config.yaml
encoder_stem: "single"
fusion_encoder_width: 320
fusion_encoder_norm_position: "pre"
fusion_encoder_layer_scale_init: 0.1
fusion_encoder_inner_norm: false
momentum: 0.9
Rows from block 13 of the image encoder of a small model that answers yes/no questions on an image's attributes, named by matrix and row number. Rows with one number belong to one channel. Each number is 128 + 24 x the weight over its row's rms, rounded and kept within 0 to 255. All counts start at 0. Numbers have three digits each.
After each channel's rows are labels from the 100 images, of 14976, where the channel reaches its highest value: "colour at peak" is the nearest of a few named colours to the mean colour under the peak. Only what is clearly more common there than usual is listed. The data: photos of arthropod specimens (BIOSCAN-5M). In brackets: how many of the 100.
# convs1: grouped (10 groups) 3x3 conv (encoder.blocks.13.convs.1.weight, 320x32x3x3, each kernel summed), inputs within the group 0-31
# convs2: expand pointwise conv (encoder.blocks.13.convs.2.weight, 320x320x1x1, transposed), outputs 0-106

convs1.211:118101088167151111129097149086145154123101131114064095131134117152125129127117167142142108130141
convs2.211:180115130137166117111130125149088133149140152140154122153130142134102147087120096161139111103111171116162147115090147148109097122143133160104063133141122093112099089128117116115129135156123095160085127152168080145146180118104130095138081129193104162131130108122131120151103106153143123130112146104131157127147105110168132
colour at peak: grey (39); brown (29)

convs1.295:123110123137145115149126140148117107131165147137117058113097121127071136155151086120149111105114
convs2.295:124127161057101140155111122155110120109117125133107144112114125120119122144174171119114149116082116118144104116096146099140155110120138131066103133156129118115107089129140161130143146110149129127120130140139168140127113160156142117109135117107119119123115108118128103165091187149154129105108146133102128167131101119134099
colour at peak: grey (53)

convs1.220:110167104130132131119128141119115168121154129138088114067110146156066145134121139153118145153132
convs2.220:148114098110108164119096153115125160129106122093173125123096107132138131130163165139100098129140114117161127113122138163112163124142098121115116113168148157134157108121123133174161135084115130134172117091099084148146143088127093165147139160119103102127110108133117115146134128155133120121118105079121116129129104144094128
colour at peak: grey (35)

convs1.253:167163143118129134162158136115137129154121129130141155137136110062075131121157113125162093131138
convs2.253:113102091130113114127125114105105104142117127115117098132148168175133102115118149142124122133087139112073128183127059153109103174117088117162101186105103122115155148116138152108133112177133097139133147144135167128170142058100103137190116143122115110129124133126120124147144127152123118126090125107131125123112143144131119
colour at peak: brown (59); grey (26)

convs1.6:166129088131153149113128113097142129130153119102145121139130121134095116197100148119115184127118
convs2.6:131132105109131110131131124109097130167120143134110127137191159091123105108160155134104125126085114147095115062124154158143121127145164145131138158152155136143184110128117125146139121121125128118148127144135133124102154089123116130163140131116125101131139136120112167086171133194148191117148129154062145115155147125081063
colour at peak: grey (50)

convs1.19:115134137124179117134113099128122112110108165139140155155138116130154161052154153133133145101123
convs2.19:134086121143126129136148067124197155135137130128166132104138173126112131092136124114076133096139158135156107086113149145180101153137116130109050070130141133123140154126119102132125126114102139153110116136137152132121130140133135113097112159145166154136139080109144126148101139114132094103150130133130136142130113145128127
colour at peak: white (61)

convs1.48:148093072125130134116133091141152118120099146156175152101108140120131157091145119120150154160138
convs2.48:161126171100117139109099127114104124163101145119105169153079132111104121142122110118110108110150151148177116106113137128146133098105108137103169134121127135124127114147128098153098093108138166093181147141144173121107170143090140137166116119124118096159119115153142127144128148120128142096133162119100143156154149126165178
colour at peak: grey (30)

convs1.116:137127089125150058109116127128146138083121129119113136185112126117133110120096145142152107099155
convs2.116:133121153114135146102129144113126150091127144108107170173079163161131128111127152136114134125158140117126116114128144132103136109140136133150115160124120177127121132191124144104111132109114153119132161155121084162148058178097084149088117117141134140130132146125124148192137101135113125177120126109163113130113145108120159
colour at peak: grey (34)

convs1.53:122161086105130125110183130119125125161104118155085138120128111099125158089093112161115117112110
convs2.53:147122135113128152100136157123124152125138097117119121117119148131159142103158143105129167143140175126099142118176116163130101099114141120126185122080119109099137152132118173139128104165139116132096162137126140154137132108099153107135146153117154105135161142092125113146102131101123169136127111143142154142117133118115051
colour at peak: grey (62)

convs1.240:131122105110113143107127101121136137129101140121145147145134106177094167146095140168180090158133
convs2.240:084126114148116130143111152096137136102122124117093165119117152129116093127165090160145124112076141103143159151089148138134125175104125127117133163084126154128117100137124127138131090161115191109144090121139095118148160164132132064150141110125138102144149144127127125083157145103108091135113083137112099131103131170093152
colour at peak: brown (61)

convs1.17:116135108162112138122129121121161164136198092105127150091121139111104096138099124101138161143135
convs2.17:135126109110108114145103149110112122171111114110117172130128100127180137116167159117148101140138139132100142102119085113153164141120190127146096113108120152109140129122139190114119123163138128136146148127094152117100143150118165148174144155125142113143145094111128108105113084144129188085162124112127117109165131146096112
colour at peak: brown (56); grey (31)

convs1.301:110121145135140156116165100134116176132120141099103175122088145160105116123112112070112118122141
convs2.301:162119097149129131174129128167186124151134142124130147132125122099155132106128135130152147151124145147146135119149055101128117170152062120100111121119123150155175068132129116109142117122133155152127109150111126147124113128104140123139122127133119109131151145139117122066140141096135166127132154107148110132124113134116109
colour at peak: brown (47); grey (42)

convs1.164:110183128107127133123145134184100143129111116133142121165134112109180154129154119134126091167144
convs2.164:152138144121142140125102121107114120115119122125099135117126145082119138146121161122199141125123115096125119130149124145136107134116110138196111091102117129147098089195101107153109083169137122140140146117127125123159123111113090147132148125139150122142131100125120122040109125130103127143107129132163100121118121139128097
colour at peak: grey (35)

convs1.188:119078125124152113127119128118099133141176140150143143177150121101162143107169086126111110148147
convs2.188:067087105136140128157133121137162095117148137112176109154127160138118124105130138118137127113147127144099116125122108097173120141144147109115121083126123158106161147146134163164122165156130138127178106153106171163113098128096104117097141133139121170147127166125122135134150129152144163063135126131103115137126112135069131
colour at peak: grey (49); brown (41)

convs1.54:125132104116129095076109149096153179125097137158154139123143107112154130099116169107126107155143
convs2.54:154124106137117107123144124081111140099098125128147160131073127145127070107202135161166146128183090169149132086092171027099119102112153155112138117149138133120131067088131103161113129121101105155115125098146157161120147130165153130131155128134095122150087149137136129147124104144107127088128140181147145116152138100133163
colour at peak: grey (42)

convs1.166:121081135093135121156145104123145139152117163196135097095157097134127101120123144130119118125157
convs2.166:103116156150114114126117116092136098126127130131115089100172137153103143081075061126155113112141119125146100133151109112165070132124165132132118140129129149138160145140116113142125136126109127111165064112099174118138124153115139150132145131170142158124145143125112115193092163119138123146106136126072129098127116129159126
colour at peak: grey (46)

convs1.233:130084122152107152086135098119139102071109123130105189129133106144122108133153147138143116107142
convs2.233:135137144127141137080132135143180130125143123116112152118119125094149141115144111138155122132156096140156137068120088142110145119124158112109125132164146111114183136134139161136133085183108134134124085145131084138138129112089105144137123120107101116149093141153125134097095164138150155108154128086136104146129141140129142
colour at peak: grey (54)

convs1.46:154129097126122130185128133090152135128134095107078133120101093127091147125118125141108121166165
convs2.46:128127144145101139139100111113140135112147121126069180121175164163138159157123118135176142130106130130100130113145166093116147112126131113115131091127149158135111117125131167149111195066143155113155132122149151139090128127094093100149109151127132151129127120121124130134162061149125145111150126158150147118111114108131156
colour at peak: grey (25)

convs1.180:132185123104131154102145141130118138108145115105140179142156102105100123113140094148085115144094
convs2.180:136141172134141116083104110097152138141131100133112141169143120116103143145153118150159108129121152128125138135142156104123179143128103125100190137116105126105182119127114118143108157087130098142115132091116162152137121126126136148075143120156135099130092102128095117169188167137120137154101121153133104068147127195124196
colour at peak: grey (32)

convs1.22:161129089135123086140119115127102110129088114120137152151103148147106145171148169092158111118096
convs2.22:116117131105117094135125134141152116151105133097157172150130115153129119107106098118138130133105143117115137105102120137139162165118176140119129117174118135127139136151142157133112119089123083136133104145128098137160119113146127153157138112100116139154145127139131136109187100137132209188199143123125117108094129103172091
colour at peak: white (67)

convs1.239:142135112120124139087132090140128116159190146120130102093116097118127147150109116188108149142130
convs2.239:070141189152112097100151151163141089133126138158151151102088164138143141125152176128082112124108165165139140144093139138114138106117134138131136134114127125148117069170119148094150114146123134154121104120117134132113122128091088147112102153105116149135118129153125148112159115065109132127150126111127146119148138100125136
colour at peak: brown (41)

convs1.204:128158105118104142131093147092146111133138146114087094179124137119150166105126136124174129088141
convs2.204:151116135106113104079134095104105113169138118076134134111112117125119122119085083111131124092103147124156118126155108140151137138132104130071093090138126120152095128175145116141120164142130146134116120112111189116132128091119126125099104151131127130083150110137107112110111141117136125103130146121126140150135118076131074
colour at peak: grey (28)

convs1.176:154060128122154111116138101100128133135103144141121133113086136125086138135094126134161181122121
convs2.176:139140122084129138144168099159161137137146119117157116144115113099145122124155098134119179128107063105135117160185115154149118113105145102151112132164141121141133123132140120119153090120143086110143140117108123128117132103127159151146128079110112125126116104135121150153101154122145133115147116136146131128087124081041157
colour at peak: grey (71)

convs1.172:126216122144136142122134139149127130143101127098101125116105135135093119134105151110156156164150
convs2.172:149118099159113151173108122105110137150132144132182100159128139128122129129157122117081153135154124151093149124126139118120125127147112124129105111134124151101106240096141147175145094090123107117131105104126142120104096176143126146114132114121148113100140157148133128109122171161113109142167126167156134118129121190114129
colour at peak: brown (31); grey (29)

convs1.286:087140113080123136155167158119127084148123137125112148156104136151102100096091108152119147150128
convs2.286:148123147141122129117103138117132154162153137100162173125136151130151132107096122146191086136085152120164155129084161119123123142130128126153120102100115167130141179107133142126111130104129131136171067124116088152121101166130129123190153118104128149128147109129151134167114153160147140121122141145133131106105136106125123
colour at peak: white (61)

convs1.250:129122104117113116103132125121128111123171136131114162136126142185156136134116101211134156129120
convs2.250:130140100153138121152124139099111188141121136112154217135098101106142146071107078110166142149146109130073132159088116095128158093109144125129142103137149097135096096115117121137090157106141121113138116109142150124135144145166117147155075115124125095114165126128141126099135132125150101091108160129095107149133130128165154
colour at peak: brown (34); grey (33)

convs1.191:156098125120124135109110142142158095115184159137120124160104117127145096115125180107135173116152
convs2.191:177126156148109143200134117125087130125138131109142114141128110136139144173098100132123130135167081141148134147105138122107118137113168119114092107135155124124083110130121092138134174156135150130136142161140107127101192116121144171129124140125136174113148126109111137163120142082098106118160159158155092130146143123104125
colour at peak: grey (53)

convs1.262:071141117086126135136161114123103093174132085150161176137109127141108126121153131128139129119125
convs2.262:152123123135139120133135122150113125123139141134153083095157167161121146124148110143092112136155097100074158101104157144155143111123093136103118123125153145103101134068152077144099120146137099121141157146127133095143135113134102165097100143137106098133149075091125110086151156173135069149123120110077090128106127123147119
colour at peak: brown (47); grey (43)

convs1.5:137107131105141139142122137129135160141178083115124135128160129098101100200118103125116144160126
convs2.5:148122103112126131127150134166070124137153126140128164152161115150129113150095122092147135122149103081104133122105165139141096096153092123083048119134139131150118099090107058106134115118141121117106106133099115143173085092130082116114155143153138142147133135141138156135110125123110121140114109131150140108149142145111121
colour at peak: grey (53); brown (29)

convs1.73:152156135108170125154157110097129093124100107121148136100083117118146150129125134110134197128135
convs2.73:144174136116138149139120156124174130135151139159142128159113110115132128150153138125104155134110112125176149121089146179157126116141111142120203121132120108115110151107134112141141136108111087113103116112115163093099108120118158173145145103120142053138136131118131106152130142156097098097110140105113143129152118159122122
colour at peak: grey (47)

convs1.144:125137123142157128140106124112205145135118114125171116132112186136130133112138120183113126117147
convs2.144:140131109112135139134122144143114090112158130149168197112100169116115132158117152158151143131141105087145138126146109153146125106133151130139115068178165145117144130127148134149133142180114154136116141133124119153144151168128123135155154098144123124135137150130119130136128084144151092099108120146115102136106105203177110
colour at peak: brown (27)

convs1.181:138119147146117115138139168135104169113112121090122133126150119142101106085173081120116104177135
convs2.181:141151143134102126138134143127153110152120125108175124156159143150176156133101151126110141113146147167116127120115107147145091132106117135115183141081116108093161102163141137125130167078153087131114173126116152115132152118135141129098135117138111116145129164125131127114143183110136114077157108092132156118126107061088162
colour at peak: grey (72)

convs1.163:116149119172133143121074115080127130117103103102120124164132110125144155125132080139148090097133
convs2.163:159138134124105098138093117157146145114135135140102151062101155118134152164144137148140121082134146108126148167189152147144167130143098135142127165100108117145108104123145078107115141136113112132177089115153122133125092140115099145104126112116135130120120136111135109168147138132101092148184184077092089113128139172112130
colour at peak: brown (38); grey (35)

convs1.245:147127105132108115164143101116148115111153158121098143152089112116132138121161119147087148069092
convs2.245:116122111139135129124111113143048133142115152166108138135120098153116099154075122106113137113156133136164166095128180091168094134150128145103158118171123130129105086134145140193158123136129094086184140126127128152152082175148187123102137157134104113117097190131098124125117118103122133129153103114086107153092137108088138
colour at peak: grey (56)

convs1.230:152197152118113118144128116135125175150096135119137092118135129095076115134124121088130108139119
convs2.230:135130109162122145131138109108111138113145151118090121142164110128133144157155105115114126124099150108121095156122078149141084106091113136126174152120172109151128094172132060149103127140123133128097101107145128087125133091115087122150137097107136168147073118153151149110170161167154111130140129150120124121132130098102169
colour at peak: grey (54); brown (26)

convs1.236:127111106118134121154113121136123132103101132110124132131126138106099112131103124184205175111154
convs2.236:137115108127087120112140136157145126150110112109107181146113134098155109122161133125128108130123172170106118105126075093123143121142080111066163094139140113130176120174101096103145142124151104130136107140122122127121120119120115119125101108131104106100138134126123131061118139109098123157111127097175132134142107173123121
colour at peak: brown (59)

convs1.217:148162093119117154133057127099131142124139138153112094083094141141092116138122112140108116115138
convs2.217:117103110141125152090125134111162110112129125134106122106128124173120129117171154092165138111153130134116121089158110118139183150133097120172137104121146091169110154107135150135118165097142130132147111089109124134098110154126100139174121129112118065127120167137091107111116169097165161156142117129133149149143166051095095
colour at peak: grey (28)

convs1.308:127127141125136185135143131132122183147131102080131191128140173129142125127126115088128132129119
convs2.308:106141065143108108128115135142137119128130135121138172128160145129110113100106089120135124114108162115169122124059059160143099120118081125085154145156141128147153155112130127155148150124115135128140158112181099086124111115128144097175151120123152154140146102148171140074131146141132145136071132094103146120154134123119123
colour at peak: grey (25)

convs1.298:103118109186135128143167121117183123110151115111141116152094107131151112152139091124128134171108
convs2.298:150135168134118133153143083119106157142111107098124135099138130136135127115139151154101153124126113149135115132104097130137129167127077135127116116127130120168092141172116139116142065108107123124088133118135170151123093127116110139104124153147145111130156127130136120142164173169127144140114092144168097130116093103126158
colour at peak: grey (39)

convs1.317:143145129131125148112146138140085150201132099137148146109108158104077128129131110119171115120130
convs2.317:135126126119135120150146141098161139124096121144145153152111140131108107104083145088154095123105162095089103128115088089108160131158148138096168128117117126121113061103093062159117157109101107124112167169120105120105106149136087142146156143165143151124112123105109105145138110121137174098080143105121093140106100147151117
colour at peak: grey (33)

convs1.94:134134173049125150127131140080137114112120117121141105159129112163124129095117114105158142120116
convs2.94:123124123117121094099114160151110142121131117120166057141121085133114109191104093153129106117070105133101139140129131140107112105143083127182080137144103157125155130095122108103133111127141126128086130103130091122143135073121134135151150119146132114109099143121125127123129140144110139153157146148118119127116128042118173
colour at peak: white (82)

convs1.289:153106117106145092148124134120120130102091130159146114115062118137101133108120100109147172162152
convs2.289:102125141114130127185127131118156152126137124138128075120097121162143136107134137150074122126155099121108128101152121125142148108131134113171125096131104135136128101115130084148147107158154100122126133127137146105138092113107090162171168140141140156121161117123129129130155101106126120149117122114102134118111116087138155
colour at peak: grey (25)

convs1.51:132100117156140144134147080128122113113085138086149161084127113161145109126135177138136106100130
convs2.51:165133134113114120123089127141110122153144130131114228153071138128147142148127114105147144139082156143129121140121214140135138122119160130144038118124118095132120129153114110109133127092116131135114101094134140137167122106122128168114148132155133166131128126134144131171114076135143165133141120138092155123135134113131170
colour at peak: grey (40)

convs1.280:089116114118113132149123129157167139120157085118106153162095168165125131106127170107134109150106
convs2.280:149135094129133104122146110069151149125133131133135130141085127150102124104059091129146177121143151134134110110076125118146162075082088133105154143134151127135094145146102100133126079133126134135127114070134170126141127107158149149153169112114147134134074165123117119116143163128114154134131119100104149114124131095146137
colour at peak: white (61)

convs1.208:122119163141132116125136094122139120116135125131183192115169107168118125112134116135100150173109
convs2.208:108135127136143150112156123116163130119111138119143074174133126203133108101126137157196139106128120152114106126120132161093107157130177135151135144137140129109150134144132136148118142154137121126137080122147087161145128167138132144111130137141095062118125119127126111136123092090144084123140129157122120150150125123164122
colour at peak: pink (90)

convs1.42:129117143172126148124121118102135108115069085122122114151092158143129179124107139100156128152108
convs2.42:120100164146120112125137139135154125134131143127159159142127129110147126162120130132120137143116120145193117145119130177109146106144148148118148135111153129094151146137144093130091141138130118104113152109123146139132147119175137104147113095168123137135154136160138115073150126093157119139123121114104128131146131123127126
colour at peak: grey (29)

convs1.99:096136138141136185147143142112069131163100118107115106114121129140128108120167109164131142151094
convs2.99:143118143106136148078110103124120124125115121138128159133132121066079139141149113126103148121085138131143140109154115152162150160137123123116188103134147114130089110144133159134102146100141116154113140155132095107126142109137109149114135125136140108101136113138138133108106188104150173124095146146132153098171154145129102
colour at peak: brown (60)

convs1.189:147156127085129146156101094135124114107103118101105101165104099144132133113092161117137151078131
convs2.189:132129080139153131140121156141124153105139130098147098089143137096097099134091060152155145099080127150124133148122073127135182142121074126127110157142136095142127118142098146107136173143108185122129076186127112168174120143138112155124121148131153126103116117122119130110118176117128114112094107149143121110107102096189129
colour at peak: grey (67)

convs1.125:135118106072125116161093106105159157106130143158104103146113120137161128118076117130117135168135
convs2.125:101116120110137133148097141120106136116135106134147117124141147097159107103163136110133141099126127126174112149119112092073124144173195153145100143133065114112128092176133145127115137116141155111123161152108136143088125134114158128139133127121131119131132150154150138122120098190111132148138189124141147128122140145124153
colour at peak: white (66)

convs1.185:114147139118133092142113161144116104094170114121117113151114167127132148160095168112091161096138
convs2.185:067138135131105116131175124096108115144106135116120098137134128105140141093132105126131121110137102110167128114174147149074088084123100109093082161141153153103134146145104133108108133153113138134109148131093085152124111053118101107201135151113123125152150136122126103133077094149125110156160137177118108154098142166183163
colour at peak: white (71)

convs1.29:113077105126109138089132144128145111084164153161123139147144123110173111101145102128114100116160
convs2.29:121140117121106131132114123164161130116130123116134157131154119137127106099099158119133142139151097117135144103157109122124094106125111128096140128117114138132146144100127139108142101200126194118126151150136125138113131106123186090136134127155137096100121190113137104221174133116119122151158132101143151114193137169091137
colour at peak: brown (51); grey (44)

convs1.165:111150126140166181130144116155077140151109127106101116161135118135145148100104090128123092099139
convs2.165:109144123099152129166158138126154156117127127146125126121120091090157122135089109148122145102143122099130110143120074112113117126143117121125103138131111144113139127109121133106134105183118164139127116141113122124141133130167164092170158122141105110152099154119123136047128133120152114101106130139115126136085131127146120
colour at peak: brown (71)

convs1.215:138121137120126120110143106201164122130116139114130135073125138202135109133129142135118128147138
convs2.215:068117136125144098108112142098123124132108128134125101116123161145125122095120191115106119108189140155110106140127125113139100155105123137076092117117144142123119082137143201120116106066147179107123121138144094176135163093134163137147176106143137122115113118144122159154153106122129162125113088109098145090105145103104104
colour at peak: grey (31)

convs1.174:124167110154148154155131146127141104171110121115111145116133134144111129129095100128153174060138
convs2.174:128135120131121132081139134116216128113125141158107148180160125080118162121127133124115153123111122139091120149083091112132131130119125114147118132133110103126115149142123161114117099078131115154153146103130136135130091118130157120103126145095122159085130120130148108173123060169107155133139118115126114118146120142115176
colour at peak: grey (39)

convs1.105:121125148153084082165108138151158116097127131112090128161147124076123136156122107136098137126105
convs2.105:153130117155142142130158119100150123132127151123101141135118121090105106081134095129109127133086127145185130129136100149120115149131120114117174197097108136141154179100109153119131137161130116143108118093150116124120101097117074062110139111131141102149132124127122142143130099155124110173169137091100134111127148146091082
colour at peak: grey (54)